python train.py --model="image VAE" --encoder_conv_stem=false --latent_channels=32
Rows from block 4 of the encoder of a small image VAE, named by matrix and row number. Rows with one number belong to one neuron. Each number is 200 + 40 x the weight over its row's rms, rounded and kept within 0 to 999. All counts start at 0. After the name is the row's rms in percent of the matrix's.
After each neuron's rows are labels from the 100 images, of 14848, where the neuron reaches its highest value: "strongest on" is what is common among them. Only what is clearly more common there than usual is listed. The data: retinal OCT scans (Kermany 2017).
# fc1: MLP up (encoder.blocks.4.mlp.fc1.weight, 768x192), inputs 0-95
# fc2: MLP down (encoder.blocks.4.mlp.fc2.weight, 192x768, transposed), outputs 0-95

fc1.236,096,200,203,167,180,165,221,201,178,171,178,245,176,222,115,204,222,165,195,307,203,157,305,190,181,179,219,172,236,221,178,177,147,219,271,210,210,251,201,271,171,209,192,150,190,224,230,210,201,135,215,158,149,223,142,205,219,241,270,206,217,142,195,153,230,207,241,217,169,197,132,164,142,205,188,189,202,229,210,258,212,211,158,99,199,209,170,248,169,250,199,177,137,226,141,169,178
fc2.236,096,216,166,215,218,201,219,185,280,214,226,290,232,270,213,180,189,107,177,168,180,235,209,147,215,213,197,183,162,187,197,212,185,96,69,175,225,211,314,196,210,197,207,232,248,224,257,198,199,304,161,244,198,187,199,192,210,171,240,154,214,232,166,177,195,128,71,183,214,195,265,215,296,134,225,212,180,185,219,137,197,215,238,208,111,184,194,194,214,121,207,197,187,123,317,220,262
strongest on: finding: diabetic macular edema

fc1.560,098,184,233,87,201,210,234,197,239,149,236,217,215,146,251,223,243,203,187,222,229,230,239,214,203,193,166,201,241,122,204,189,149,182,198,178,241,168,189,225,176,177,155,231,179,211,317,149,141,166,204,187,155,187,159,171,195,170,177,210,207,184,137,164,197,219,182,183,160,205,253,205,187,240,198,209,237,159,226,210,240,191,151,247,235,205,253,298,198,255,198,228,193,216,204,172,235
fc2.560,091,250,205,249,164,184,185,141,233,222,156,251,226,256,213,206,200,173,173,233,198,164,220,235,256,232,193,202,214,232,177,230,220,190,180,195,235,166,140,199,231,164,234,223,199,204,307,186,150,145,235,179,168,213,138,146,192,192,186,252,249,184,200,234,159,171,120,109,247,237,174,199,102,104,139,174,162,178,178,222,246,192,253,170,197,116,220,238,174,165,140,178,197,231,204,213,226
strongest on: finding: choroidal neovascularization

fc1.663,088,174,242,267,228,253,173,198,238,170,236,183,221,223,270,195,135,188,244,213,183,155,159,157,197,240,155,188,141,270,128,216,180,229,122,177,173,201,196,239,221,197,159,201,211,265,271,212,202,252,212,280,195,214,196,174,203,167,264,249,152,261,141,194,263,211,176,203,313,169,187,160,189,218,207,251,188,154,168,186,161,203,204,230,177,256,211,277,221,225,229,196,183,226,159,195,246
fc2.663,093,253,206,232,127,196,160,266,194,203,142,199,167,162,194,126,164,212,196,189,183,272,228,265,244,149,215,138,250,189,197,146,178,239,272,295,237,194,183,202,248,199,324,178,189,181,254,200,155,133,236,163,206,186,184,164,213,242,276,221,225,189,219,227,199,221,282,224,212,193,72,268,127,193,227,81,206,145,193,170,258,196,125,154,247,165,191,218,282,225,194,228,205,211,270,189,233
strongest on: finding: choroidal neovascularization

fc1.189,086,215,177,237,140,258,226,201,220,149,181,205,164,179,194,216,233,208,132,267,254,153,207,190,168,192,304,270,135,188,222,237,268,193,192,214,221,149,218,146,170,231,165,215,302,173,287,152,262,213,141,207,247,156,262,234,188,245,168,227,197,252,252,244,232,246,191,183,236,196,162,227,183,194,214,144,228,200,258,178,207,215,174,191,168,175,226,197,237,165,239,196,237,283,211,189,259
fc2.189,094,135,184,131,180,211,221,178,167,269,227,206,205,246,220,221,165,268,200,217,214,130,223,211,156,220,117,150,261,202,206,194,243,155,182,239,228,173,93,231,228,99,217,156,148,176,195,233,161,241,149,279,211,166,197,202,190,172,283,188,134,225,189,219,242,199,176,216,165,168,186,186,235,231,227,224,238,233,226,220,167,210,199,205,230,260,184,229,234,205,195,228,195,200,205,199,148
strongest on: finding: normal

fc1.116,072,135,196,230,188,153,225,143,216,243,221,178,235,251,169,246,240,226,156,156,217,190,101,148,194,168,190,248,139,254,123,231,205,165,215,213,221,224,272,214,154,180,146,203,146,225,167,135,259,197,228,137,187,204,201,186,178,224,167,256,235,185,182,129,193,170,219,227,213,193,133,189,227,221,185,196,142,243,203,249,257,175,252,169,190,218,192,225,240,191,214,177,132,161,235,131,206
fc2.116,075,235,241,263,319,205,223,215,210,182,189,260,169,268,165,215,213,177,223,241,273,167,231,139,152,133,183,190,227,214,205,162,280,260,219,190,197,227,218,125,218,212,177,281,241,218,161,203,257,206,232,244,208,265,127,179,185,204,184,220,189,165,229,204,227,209,267,162,231,155,233,190,167,294,129,297,169,185,182,115,191,256,261,291,178,148,213,196,225,184,185,190,190,181,178,235,95
strongest on: finding: diabetic macular edema

fc1.341,086,232,176,224,153,218,224,186,171,221,207,144,174,172,154,139,222,245,202,185,199,188,197,253,163,217,176,175,179,200,221,181,223,135,207,216,194,160,271,276,181,211,204,130,173,290,216,198,189,195,229,186,187,168,237,211,252,186,206,212,179,207,204,172,135,171,200,158,219,215,217,173,207,255,210,196,299,253,143,138,201,194,239,144,155,207,255,229,115,164,185,198,240,200,101,203,242
fc2.341,090,271,190,229,140,164,151,236,168,168,211,130,232,277,133,197,190,154,220,185,167,238,169,204,140,245,180,196,259,234,215,201,177,283,255,207,226,182,237,246,197,169,178,188,261,196,231,173,145,180,111,282,185,184,221,250,187,109,166,200,192,187,206,173,162,222,153,171,223,61,182,239,209,179,208,194,189,236,202,164,176,201,195,304,206,212,202,213,175,186,230,224,235,202,184,198,131
strongest on: finding: choroidal neovascularization

fc1.125,087,183,189,192,211,166,262,153,197,191,234,186,178,226,269,223,189,116,176,225,197,202,243,209,197,203,258,249,190,206,158,260,137,243,201,205,180,186,179,182,169,262,189,214,288,163,202,246,177,176,176,201,257,172,179,117,179,182,227,234,186,264,162,247,279,242,212,247,285,196,162,239,196,145,227,230,220,175,165,165,202,199,221,232,187,244,270,160,233,238,142,230,226,222,245,158,260
fc2.125,095,165,219,207,216,265,219,151,213,158,145,214,238,250,206,186,208,173,198,190,218,160,218,191,238,224,214,121,190,156,214,192,197,112,133,177,178,137,247,197,200,187,201,212,150,220,280,219,187,209,227,272,204,214,219,165,215,179,119,262,200,276,198,142,178,148,146,119,159,148,218,174,241,175,253,193,187,217,178,245,264,263,260,95,157,194,234,181,218,123,227,247,190,190,263,182,209
strongest on: finding: diabetic macular edema

fc1.735,102,230,202,216,279,109,253,126,191,269,235,182,168,188,203,193,207,114,218,270,187,263,214,274,252,218,221,163,186,190,180,199,187,158,207,237,154,138,283,202,219,194,259,207,178,176,197,233,248,209,208,252,141,215,155,251,232,186,215,189,176,156,211,167,206,161,205,235,238,119,215,214,239,240,202,176,156,212,192,221,189,149,216,180,230,231,231,260,245,217,307,189,293,187,223,170,198
fc2.735,085,120,212,190,163,288,114,211,256,168,177,174,182,172,145,217,186,298,202,199,218,107,242,231,116,184,200,248,124,181,212,223,156,174,143,155,261,255,211,277,220,208,140,176,254,176,294,152,163,141,203,281,216,253,270,170,190,150,203,246,276,218,175,172,214,238,221,161,253,236,192,199,150,171,171,193,262,222,184,221,228,186,222,151,215,151,158,152,207,140,136,199,163,145,156,185,260
strongest on: finding: choroidal neovascularization

fc1.679,082,186,160,103,236,236,271,202,230,176,192,215,106,217,174,231,199,260,132,156,253,158,176,171,249,255,184,235,156,243,171,164,230,187,157,119,173,159,223,239,220,133,116,220,168,158,194,136,123,188,209,164,172,171,197,219,163,210,173,105,207,202,213,227,149,219,190,220,238,199,180,222,203,255,164,158,192,215,280,222,120,213,193,266,220,216,118,184,179,111,228,189,210,316,209,209,151
fc2.679,081,132,199,149,201,248,235,141,209,201,258,182,203,214,183,135,211,262,202,214,204,225,212,222,258,183,332,236,199,174,198,215,168,233,147,175,69,277,193,240,200,206,197,138,165,172,153,235,176,235,231,191,194,249,247,220,215,191,199,170,201,250,196,198,181,206,175,114,179,213,220,217,240,211,205,198,231,127,211,159,273,196,256,180,255,205,198,175,148,163,181,212,189,116,149,204,231
strongest on: finding: choroidal neovascularization

fc1.539,088,221,172,229,164,242,255,206,212,200,163,256,202,183,162,201,202,130,175,280,169,181,232,282,170,185,220,104,158,251,253,238,235,183,167,205,179,247,232,189,172,189,173,204,209,234,132,231,212,212,186,201,207,246,238,254,201,239,155,182,166,169,178,189,148,225,179,266,241,150,225,198,241,205,136,237,195,261,179,214,254,174,183,112,208,204,189,185,203,137,226,208,241,151,185,219,144
fc2.539,084,202,199,173,251,173,246,214,230,206,204,79,162,194,209,260,211,187,204,181,169,215,193,164,235,211,202,258,234,171,221,150,217,211,151,235,177,266,165,132,168,245,264,230,221,188,200,181,138,265,265,177,184,246,241,184,212,125,205,249,212,173,210,212,187,210,271,144,116,161,192,206,225,250,236,150,182,199,197,265,193,232,192,244,204,138,176,189,265,158,180,209,216,218,207,158,206
strongest on: finding: choroidal neovascularization

fc1.77,136,143,245,234,170,230,174,208,173,182,184,240,180,169,147,184,240,143,253,274,233,202,218,151,158,211,206,176,188,220,250,182,201,236,230,181,231,212,251,202,134,196,239,173,135,12,217,246,269,190,211,224,189,159,209,147,190,166,236,265,223,183,112,143,155,179,259,210,221,237,174,113,198,174,208,163,214,267,246,160,147,202,186,233,219,130,164,142,206,230,175,207,252,234,256,193,179
fc2.77,114,297,207,179,175,215,190,180,226,217,199,271,194,71,181,150,191,107,183,209,249,250,190,151,186,243,238,190,162,218,194,156,188,198,250,236,197,195,190,204,207,171,210,187,287,180,205,209,255,239,251,238,179,235,209,136,221,171,169,139,258,182,235,172,233,192,322,223,190,288,188,219,202,222,109,142,218,141,180,227,205,159,132,211,176,197,191,175,270,127,209,213,182,216,218,214,172
strongest on: finding: normal

fc1.278,101,209,163,191,237,243,166,210,166,163,188,232,214,229,256,248,225,210,211,231,143,156,208,181,193,279,251,112,190,216,211,210,282,150,144,192,196,175,131,183,157,141,180,171,250,191,217,179,229,245,264,223,156,220,244,163,151,193,236,247,198,206,189,100,189,181,155,234,198,205,128,227,262,220,214,162,220,214,135,273,213,168,202,205,210,217,130,253,248,256,217,192,197,164,197,187,162
fc2.278,088,188,212,238,238,277,180,204,265,124,197,187,184,159,171,242,174,174,175,189,180,167,206,235,174,215,202,167,231,162,167,208,142,192,165,233,169,224,209,170,189,191,223,269,160,190,208,243,132,160,258,219,135,213,181,203,231,217,250,200,238,208,208,217,222,263,265,156,177,192,230,190,144,219,179,196,304,180,211,134,257,253,161,245,137,173,160,206,259,257,218,230,231,195,183,193,281
strongest on: finding: choroidal neovascularization

fc1.70,091,286,158,195,204,253,259,153,143,219,169,235,254,257,290,174,194,235,243,235,169,178,159,197,212,254,164,147,154,232,218,197,238,120,234,240,233,189,80,231,147,201,138,196,127,158,175,140,205,214,203,211,179,231,236,287,173,113,160,237,215,179,230,289,233,199,167,248,198,126,183,181,248,190,229,213,167,94,190,184,222,201,184,176,232,213,264,195,198,106,197,191,183,235,213,152,143
fc2.70,095,178,217,228,231,192,176,210,131,216,203,232,229,264,211,248,205,160,205,189,207,114,214,235,271,197,194,127,206,194,191,233,217,183,212,184,205,269,230,194,212,255,242,203,238,181,141,193,169,243,173,231,241,189,260,129,212,322,179,190,185,190,240,279,179,182,254,208,196,283,198,164,124,192,171,152,166,189,196,225,292,235,240,163,194,213,202,195,227,176,209,219,218,156,196,194,203
strongest on: finding: normal

fc1.130,098,191,183,201,224,231,206,186,192,191,215,246,203,191,77,151,206,185,196,217,203,242,175,200,211,229,239,264,178,118,260,207,178,155,195,147,144,139,214,236,259,229,149,171,171,167,192,279,142,128,222,190,221,185,143,205,178,203,201,174,199,176,230,238,174,186,199,233,224,187,251,148,250,197,180,244,278,204,132,226,184,241,175,205,132,204,228,139,218,272,172,178,187,241,97,203,202
fc2.130,104,235,231,164,188,169,225,190,175,199,199,202,198,176,223,231,223,241,183,197,280,220,191,220,170,142,130,255,232,200,182,120,181,205,138,255,217,233,148,189,258,192,255,201,263,208,221,170,257,281,134,226,206,180,193,204,180,215,204,147,230,154,246,142,167,217,201,143,141,200,127,207,184,240,212,232,179,165,214,196,277,161,186,139,199,234,259,263,135,137,207,197,183,175,299,189,138
strongest on: finding: diabetic macular edema

fc1.765,095,217,207,180,222,202,128,180,167,213,111,164,169,132,205,244,187,193,198,155,138,218,223,216,228,238,190,169,257,196,276,257,257,297,250,191,208,185,211,245,185,248,241,221,206,139,245,291,149,158,250,199,210,193,179,203,258,235,237,166,220,287,223,201,229,212,212,232,191,246,202,242,212,238,249,216,175,220,199,208,223,195,150,202,170,164,239,215,149,248,247,245,142,163,226,176,150
fc2.765,091,199,174,270,230,179,225,198,280,157,229,259,163,194,149,294,181,256,200,238,227,229,173,253,185,88,209,124,182,221,186,146,142,150,177,199,237,173,222,215,225,166,79,178,145,197,237,165,191,264,232,216,170,135,196,149,192,213,195,191,207,217,180,189,223,225,195,151,211,125,192,202,221,234,157,153,236,146,193,163,244,204,194,212,229,239,189,195,270,137,234,173,200,237,225,210,189
strongest on: finding: diabetic macular edema

fc1.365,111,187,271,199,286,231,196,235,212,145,171,233,234,222,108,214,239,149,156,250,202,80,172,181,217,239,183,217,255,226,208,197,212,209,178,183,190,177,238,207,209,162,234,180,138,163,186,150,188,228,240,242,219,180,186,256,198,179,160,222,141,212,153,177,218,101,124,197,183,218,270,213,233,169,221,237,202,291,184,213,206,197,210,291,153,176,147,218,242,119,250,225,209,196,170,253,237
fc2.365,103,196,192,228,198,195,214,155,203,222,277,193,183,149,181,163,202,168,200,189,207,241,182,167,184,265,216,107,223,268,211,156,208,199,262,191,164,241,204,269,222,230,148,193,218,211,155,182,202,256,235,231,187,180,231,236,196,140,204,159,159,154,184,221,189,287,312,214,163,198,149,182,113,150,226,154,181,173,190,186,182,236,156,310,309,261,220,178,177,214,223,160,218,261,279,206,206
strongest on: finding: normal

fc1.268,101,221,208,188,317,203,229,143,248,152,257,182,128,186,151,266,221,209,225,270,268,222,249,199,179,268,165,201,243,180,166,208,200,135,222,120,210,222,236,197,176,177,177,176,125,163,211,185,200,252,232,208,127,234,273,216,170,219,215,166,281,235,200,154,228,215,206,221,311,200,191,220,191,259,88,151,220,195,221,184,173,250,207,182,272,194,186,196,173,227,178,229,162,291,146,191,218
fc2.268,099,226,186,247,138,283,230,191,215,248,152,163,185,264,217,197,187,210,186,187,174,131,190,89,218,147,254,208,228,195,187,169,148,243,142,171,130,227,223,195,152,222,183,201,147,222,179,183,145,209,229,162,191,229,163,198,223,181,152,148,180,277,233,227,149,194,208,198,170,243,226,245,206,199,185,263,192,290,213,177,216,208,257,133,257,149,168,176,229,172,220,214,218,145,250,204,178
strongest on: finding: choroidal neovascularization

fc1.400,095,222,199,209,171,185,188,190,280,197,147,228,175,293,141,197,197,255,218,144,210,194,267,113,146,196,153,188,249,54,170,195,201,139,189,204,180,164,173,147,151,205,195,152,225,178,150,145,128,183,227,218,203,211,190,186,238,194,218,202,236,233,246,219,207,187,192,250,134,144,170,94,213,265,175,200,197,222,198,162,217,253,187,231,220,153,247,189,192,244,195,213,283,159,214,216,219
fc2.400,099,164,209,184,178,177,136,198,252,150,259,235,105,241,184,220,237,182,200,172,180,235,237,219,189,197,185,225,207,221,200,252,207,236,149,211,155,229,153,183,214,223,239,243,207,191,198,195,183,215,230,158,165,185,198,176,213,195,164,189,232,243,204,290,263,172,137,157,265,192,235,260,114,256,195,198,218,207,189,194,178,262,159,191,245,188,176,188,138,197,144,209,186,203,95,213,241
strongest on: finding: choroidal neovascularization

fc1.378,104,213,296,232,108,174,161,240,259,185,169,212,143,184,199,221,281,210,213,234,199,244,252,238,198,259,198,217,233,276,247,221,279,175,161,212,181,236,167,270,167,253,203,223,258,176,152,150,114,201,238,162,225,209,227,185,148,193,250,197,177,224,214,186,143,202,203,199,201,226,217,198,182,227,256,165,212,174,215,176,185,181,124,203,273,212,158,105,238,137,218,240,62,187,218,245,160
fc2.378,091,202,170,177,251,177,203,175,188,261,258,175,209,136,211,135,187,186,231,188,185,168,200,268,142,218,208,222,224,258,202,232,242,267,224,215,180,141,160,211,187,268,116,218,184,227,228,208,310,168,218,258,224,180,258,236,217,204,168,249,183,238,167,186,251,178,281,205,290,192,126,123,224,162,201,244,158,142,202,193,176,284,166,179,213,176,242,165,223,233,224,210,204,231,178,172,307
strongest on: finding: diabetic macular edema

fc1.257,087,190,175,190,216,235,233,251,217,172,286,227,212,163,196,227,187,141,166,136,191,269,116,232,181,236,213,191,227,153,221,168,200,154,154,217,221,181,189,239,267,178,165,204,126,239,209,131,157,185,234,156,266,185,184,180,132,197,225,194,199,155,204,216,243,315,152,171,104,193,253,183,238,234,146,248,243,130,216,216,204,174,170,136,267,170,166,167,212,213,155,217,147,184,246,208,218
fc2.257,089,181,206,183,248,90,224,164,177,184,186,203,221,218,226,182,164,225,171,222,280,111,218,207,127,219,190,118,237,190,179,266,181,178,239,187,172,220,246,176,224,193,214,175,238,219,191,189,180,149,93,210,178,234,201,204,205,162,173,287,198,206,190,213,136,167,226,203,148,189,180,236,235,193,188,122,160,240,204,234,94,244,208,231,119,212,244,259,165,211,303,145,203,161,155,216,183
strongest on: finding: choroidal neovascularization

fc1.397,096,238,192,228,155,177,203,139,248,209,271,202,219,242,216,231,203,187,218,112,203,223,201,227,255,201,138,198,145,208,218,167,206,201,173,186,212,145,206,207,265,147,246,200,222,173,185,135,178,251,171,129,233,219,200,212,218,171,236,160,216,169,181,222,203,125,148,116,168,225,240,154,163,193,196,215,224,170,197,192,215,145,202,190,240,311,148,298,165,180,173,212,163,134,238,197,207
fc2.397,097,167,203,158,314,159,256,237,186,214,167,204,202,206,230,159,234,108,189,193,193,138,210,95,211,253,215,190,200,157,185,205,172,196,205,257,211,197,250,253,278,106,162,239,267,202,131,213,177,82,180,253,209,151,179,189,201,187,238,210,180,152,217,160,112,286,193,232,154,179,273,225,245,133,236,229,182,208,196,253,263,254,161,213,188,155,199,278,194,195,235,207,210,197,182,213,160
strongest on: finding: diabetic macular edema

fc1.243,085,240,221,212,199,226,199,265,226,123,190,230,210,183,178,205,171,269,177,188,227,155,211,178,155,193,144,190,142,129,185,200,258,259,182,178,143,206,201,224,146,195,203,221,193,243,166,206,126,260,234,138,168,204,176,168,237,161,200,150,255,218,232,226,154,237,225,227,225,181,147,166,235,191,175,168,236,160,166,170,196,176,111,255,237,211,233,180,179,208,224,205,165,185,172,156,170
fc2.243,096,187,191,190,177,265,189,218,173,178,196,181,202,248,226,243,201,215,233,185,204,182,199,128,165,189,188,209,208,117,223,203,209,164,143,252,185,193,189,215,193,230,173,210,163,204,161,225,163,178,167,191,178,193,186,168,184,202,246,222,192,183,198,99,238,128,125,78,194,124,206,154,199,201,245,211,220,202,212,132,281,213,214,176,188,223,193,122,234,228,238,187,199,207,213,218,220
strongest on: finding: diabetic macular edema

fc1.666,088,195,127,180,210,195,197,167,180,128,179,159,204,153,170,199,162,190,186,186,148,143,222,195,252,168,353,165,226,142,142,271,224,66,165,185,244,120,149,146,236,206,189,141,231,263,209,236,218,205,199,194,149,229,255,200,259,222,262,161,192,178,232,187,213,223,184,194,103,190,229,194,193,255,223,266,227,182,125,251,214,249,158,214,212,249,217,181,137,281,228,164,153,264,168,247,225
fc2.666,099,226,195,257,202,241,187,194,200,141,191,255,180,180,205,192,165,182,217,222,189,177,179,232,202,161,139,186,159,245,204,183,190,245,168,167,164,163,233,216,217,201,295,234,184,203,196,213,198,198,203,180,218,210,72,179,181,170,171,157,175,241,185,257,141,229,263,162,214,207,205,153,135,182,325,206,264,194,193,206,177,202,257,141,216,120,178,190,193,267,158,219,196,176,240,171,219
strongest on: finding: choroidal neovascularization

fc1.287,091,251,140,217,202,239,264,136,190,254,226,236,131,194,227,213,154,92,215,137,269,162,180,184,206,204,212,241,213,238,201,239,148,198,137,190,172,240,150,115,217,157,155,242,220,223,157,278,173,213,220,264,173,173,156,152,187,163,169,183,261,210,150,200,174,222,202,188,143,163,215,201,193,169,190,185,273,188,213,210,217,151,223,218,200,207,169,221,249,246,216,121,253,174,258,301,205
fc2.287,105,256,201,207,197,221,178,238,188,164,125,129,244,206,135,206,217,191,163,188,203,259,198,227,215,144,227,229,180,104,192,154,241,193,216,125,310,206,285,200,182,226,192,198,226,190,167,162,232,192,254,187,199,196,294,155,181,105,98,158,261,205,244,239,223,209,205,176,261,209,250,209,169,182,190,185,128,202,205,138,243,230,254,261,248,245,233,241,101,242,163,211,220,193,247,188,233
strongest on: finding: choroidal neovascularization

fc1.709,093,132,231,177,220,244,194,193,202,207,222,252,218,122,267,189,238,132,144,210,117,213,247,227,183,205,203,212,180,207,149,144,189,199,166,229,208,132,171,154,252,157,204,148,191,209,141,193,184,187,242,227,189,226,134,186,194,213,199,195,218,206,234,208,193,277,127,209,162,167,215,131,184,211,181,204,332,195,171,198,167,204,191,156,182,190,148,197,128,139,141,177,182,197,170,210,228
fc2.709,104,304,201,150,202,146,279,231,143,247,208,176,99,295,284,151,200,90,202,221,296,230,177,192,170,249,250,183,223,199,198,231,202,258,224,154,202,233,195,217,247,187,213,202,281,196,143,232,207,239,150,142,230,147,202,202,202,193,259,203,130,217,189,158,191,191,178,261,122,211,192,213,190,178,198,189,205,227,204,217,173,198,183,232,290,188,230,175,251,291,256,169,194,137,198,209,185
strongest on: finding: choroidal neovascularization; finding: diabetic macular edema

fc1.456,092,157,162,164,202,222,155,229,253,217,127,109,182,154,127,158,189,198,187,324,154,263,235,194,166,201,193,181,232,198,240,200,164,154,257,228,164,197,178,140,181,272,205,218,181,134,186,169,122,251,194,268,229,209,215,210,167,144,238,225,186,232,145,138,198,198,250,209,224,217,232,149,232,247,254,247,155,179,163,229,218,259,230,215,173,136,293,239,224,223,238,238,286,128,213,259,238
fc2.456,094,213,187,244,223,171,249,151,235,137,283,200,192,235,216,143,166,207,186,202,201,161,194,269,190,243,133,219,159,236,192,227,243,153,134,194,219,211,212,187,201,191,272,222,209,176,139,174,265,162,181,209,204,161,199,178,226,231,254,244,268,217,219,255,249,192,216,189,189,95,139,239,171,218,131,186,205,167,174,118,251,181,157,217,122,230,211,180,258,202,211,138,220,235,165,212,202
strongest on: finding: choroidal neovascularization; finding: diabetic macular edema

fc1.457,096,222,293,207,177,184,209,244,150,186,288,208,207,191,110,191,181,255,181,233,143,222,210,190,285,203,185,169,166,122,242,164,199,275,175,179,182,183,192,186,206,203,233,144,253,117,271,203,156,240,218,227,203,172,161,200,178,150,200,211,199,149,207,188,174,236,240,220,249,213,164,167,222,163,162,252,194,197,165,149,213,204,162,226,184,271,194,89,171,235,191,89,233,215,244,192,153
fc2.457,080,230,183,225,239,254,251,127,192,139,173,259,171,245,157,259,213,180,203,200,183,197,245,240,195,187,220,177,262,211,197,226,136,260,147,229,237,133,173,211,199,305,139,289,198,213,231,208,161,239,163,219,226,239,301,193,182,193,160,179,138,234,187,151,183,207,192,203,272,188,241,184,218,252,262,145,303,186,190,177,132,174,203,116,236,193,250,225,198,216,237,290,204,208,179,199,218
strongest on: finding: diabetic macular edema

fc1.433,097,157,238,197,114,203,223,130,180,225,204,244,215,166,175,151,260,133,276,149,149,195,175,214,183,190,164,227,234,196,130,193,200,189,228,221,142,245,181,193,190,192,129,153,196,165,252,198,194,103,179,236,270,243,197,212,238,189,230,251,176,139,149,133,216,225,223,250,304,168,235,200,151,117,199,223,257,201,150,194,166,231,146,240,250,232,114,157,151,194,214,235,166,191,172,212,216
fc2.433,105,274,192,225,216,153,215,237,198,252,165,100,171,256,236,207,193,210,204,167,265,135,233,211,180,262,203,184,275,244,207,199,148,228,156,169,264,125,194,186,137,210,232,181,145,210,297,184,179,223,296,209,144,175,196,182,209,254,236,239,165,236,207,144,150,233,162,175,166,224,242,201,229,110,153,159,280,143,182,199,156,198,213,219,185,205,226,227,206,218,210,176,198,212,234,217,250
strongest on: finding: diabetic macular edema

fc1.569,095,208,166,203,236,228,174,243,186,240,174,139,188,197,217,156,139,195,240,198,172,213,160,181,140,201,198,180,208,203,174,138,232,218,230,242,205,149,213,199,147,226,151,175,109,149,231,229,230,209,256,213,211,161,169,173,229,192,227,159,217,134,182,229,180,210,218,241,247,194,229,208,220,198,205,183,271,219,138,231,265,160,152,171,251,163,182,114,197,235,207,230,255,215,235,224,196
fc2.569,093,216,227,198,136,230,211,227,214,207,190,248,243,178,192,202,168,192,209,186,271,232,221,230,217,272,203,227,175,197,161,215,203,199,191,175,221,199,203,171,202,156,281,120,172,218,215,225,208,184,226,236,197,206,160,207,185,233,151,201,209,218,211,215,254,237,122,126,190,217,226,194,218,290,207,240,178,134,239,182,209,182,201,248,69,219,176,178,235,120,176,168,185,209,245,213,153
strongest on: finding: choroidal neovascularization