Rows from block 1 of the decoder of a small image VAE, named by matrix and row number. Each number is 500 + 50 x the weight over its row's rms, rounded and kept within 0 to 999. All counts start at 0. Numbers have three digits each.
After each channel's rows are labels from the 100 images, of 14848, where the channel reaches its highest value: "colour at peak" is the nearest of a few named colours to the mean colour under the peak. Only what is clearly more common there than usual is listed. The data: retinal OCT scans (Kermany 2017).
# conv: 3x3 conv (decoder.mid.1.conv.weight, 128x128x3x3, each kernel summed), inputs 64-127

conv.94:486470523421505494499490432463430513470458451454485429513544536487383631477481478492479428437468478482467504463525469472524489482521477424479432484563572509468462508466451486495452447468580535
colour at peak: grey

conv.4:456484493452379512469551609517435459399415518467489513477522535500527516546416554529495500463576559510485504510458493395527506506460521609485563461490497547427460462650514501392558596474405544
colour at peak: grey

conv.100:502460507510532504420541433483387577458496419573537448534471480495447564551455486539448462566568556435494582484472469569421513462511528484524475538477434473509522459517499456440510470535582493
colour at peak: white

conv.63:529437433467469502466497460472526472463555480495639564487440614519544563453513405498530483476556482429509500620464543482464391386487513529496494448469513464492495469446457448458498523467502506
colour at peak: grey

conv.89:472487476516460531539551445453468453405479442471512452480447477460551468498516494463544539517531485409524460536444470545491377452465630411476456419461500494539563508421505498503465585559544508
colour at peak: grey

conv.56:453458541437452464495497423504434515392537469536488457485448520451509538371547442441482436439482469562513586494465471470481513421512556476474482520444501534497524537572482525469479585447452485
colour at peak: white

conv.33:462446577481487472527421473471558495513495560546469449487494495553510468427490517410575508474412476481483435560585412461537508481522384431492493452513537478578419540479561482490492529585510496
colour at peak: grey

conv.40:494501533530558496497542471469555550428544572515512498577346529435511476557471593477412485523495451626421510493510503532481502514517515552521498443416514465486479511647476515516501552561468550
colour at peak: grey

conv.81:513465544532520529523420474489597560502445494438531487509545426455520495498536523558441489499530407483498477409500496491487509504526556524523548575511517547486518401455542500554592499479496554
colour at peak: grey

conv.104:538527474443490571543512534472406493362471425470527477480488522483400481510364498528494433479612591529557551581473531519534489605370541461462526537505435508467497490489414524537539505491373495
colour at peak: white

conv.2:425503474456502491482462393527471398507628478499460439544535504504479549525452437429456451433589548479489451490382511494555424534490536471565450504461498494414510525471531520474444480419579498
colour at peak: white

conv.90:507525514507504506525490559526503472507438454471584451524490441568520506447538510457525501460430454461443532435588512445503446572462525456468540420483485508489448417523492491487470454597441490
colour at peak: white

conv.47:508458494496477502475474459510469477463423412433530334531518486459445496437503492469484445437521458475495618540467448534483470505472528460422513491496532572540505530490501450538441558519481563
colour at peak: grey

conv.42:550505633525499474467528496469488575494580593417504524454469501472536496511502574473451542485480464520443470459520500518561464488511502554580562520685535535526490527512476529554509462490521565
colour at peak: grey

conv.87:520475724550510510490499525452517488449436514450467458546501580459464509586509564467469460526449513548471556433526498475548368587486530570499451511550505486601570421545537507487516556600487472
colour at peak: grey

conv.93:562444475531418495494478488415316466474576473479432506430493465487504418550492508464441520420594527445451576442460504435558481484486483550563456528479430506496470560447489439470444424505530492
colour at peak: white

conv.88:473439585596458442383485580453511465476496523545561507485513464504611460516510475498493504487509544452485417465489486502554529538465455494529499595471429496463414518372520531486503470394569488
colour at peak: grey

conv.8:508459461414483512688453500507560421457458467429453502512537508492476551491482442499532488483528407505521487560510545364548446503506486437480498431494528542495500499402503462581511498472464475
colour at peak: grey

conv.101:501470461504494501496530521455395442461661534465411373466528572429492532502517440434476497462554445575513512487509536466472515504536531361495492477514519504512507516430470469477446508442515533
colour at peak: white

conv.45:626442494486533445524472496445526511503542569575530524535533487501556452512523526507530505559526388534435604569530429486513520483558588490556415501456487469507496463610501504472507400502486517
colour at peak: grey

conv.29:490491455525478556491547591468505471509434512494510555537508532503478495579289517477492487476478534537536476483419555510527531594485519542495507482502507509457528462521477487499504519508434472
colour at peak: white

conv.108:540467454528471514503482503522502421499405493469525461503484573398422509464432523440456373468438504507500465633438557470562483512499455543510497525520453517483517444478511403510491486591453518
colour at peak: grey

conv.41:553502547552528556435461562493468456487516499542514517467537501531524499525446518502524472385578437457537420433408502566465410522495556479494442528439515466446610554501490498460542514502359542
colour at peak: grey

conv.35:499485503520450471471400468532417457460396511551558401523537602525517512456524483528482483362546431450492453553561498451489476473461444532471467538410450483486560523345470513474553534401548471
colour at peak: grey

conv.109:532525496531529410493413551475456567562555561587451516423435446445470449575484432577416546436441520468520528452448463413428486513408428553541543572556500556419490425445419521508615482522568504
colour at peak: white

conv.68:517470502537516524483408590465487472501295483486657545544549523467466548620609529470531472490553532518486470460482534505534489582457479524418520482456489526476504488496502547412472558509421490
colour at peak: white

conv.3:549483511521481554459495427452532482450591499484477493470485533564466489428498434483551523493474508479556542463398597505442495550435506522560570535488481535505468526485488498520427567551468487
colour at peak: white

conv.18:505460572470491436543338542485532521627609512562480498481531416532491485458574462450489469460570516504473550430609402420481499487545406473500481457496511512521445458425462534424479405504490490
colour at peak: white

conv.91:525489519516509511555525536515501472519501472554484535557426468527577510490519535497554542510509459525449461470530433511532536487450494526554501529529584463515496497588472506455539545481526729
colour at peak: grey

conv.44:530521524549491534531545470533592593454509633536484550541421529460474507522491531496549563526457481507513468524511521489479478515561534518504541464556564511459486507527482518473527411580527489
colour at peak: grey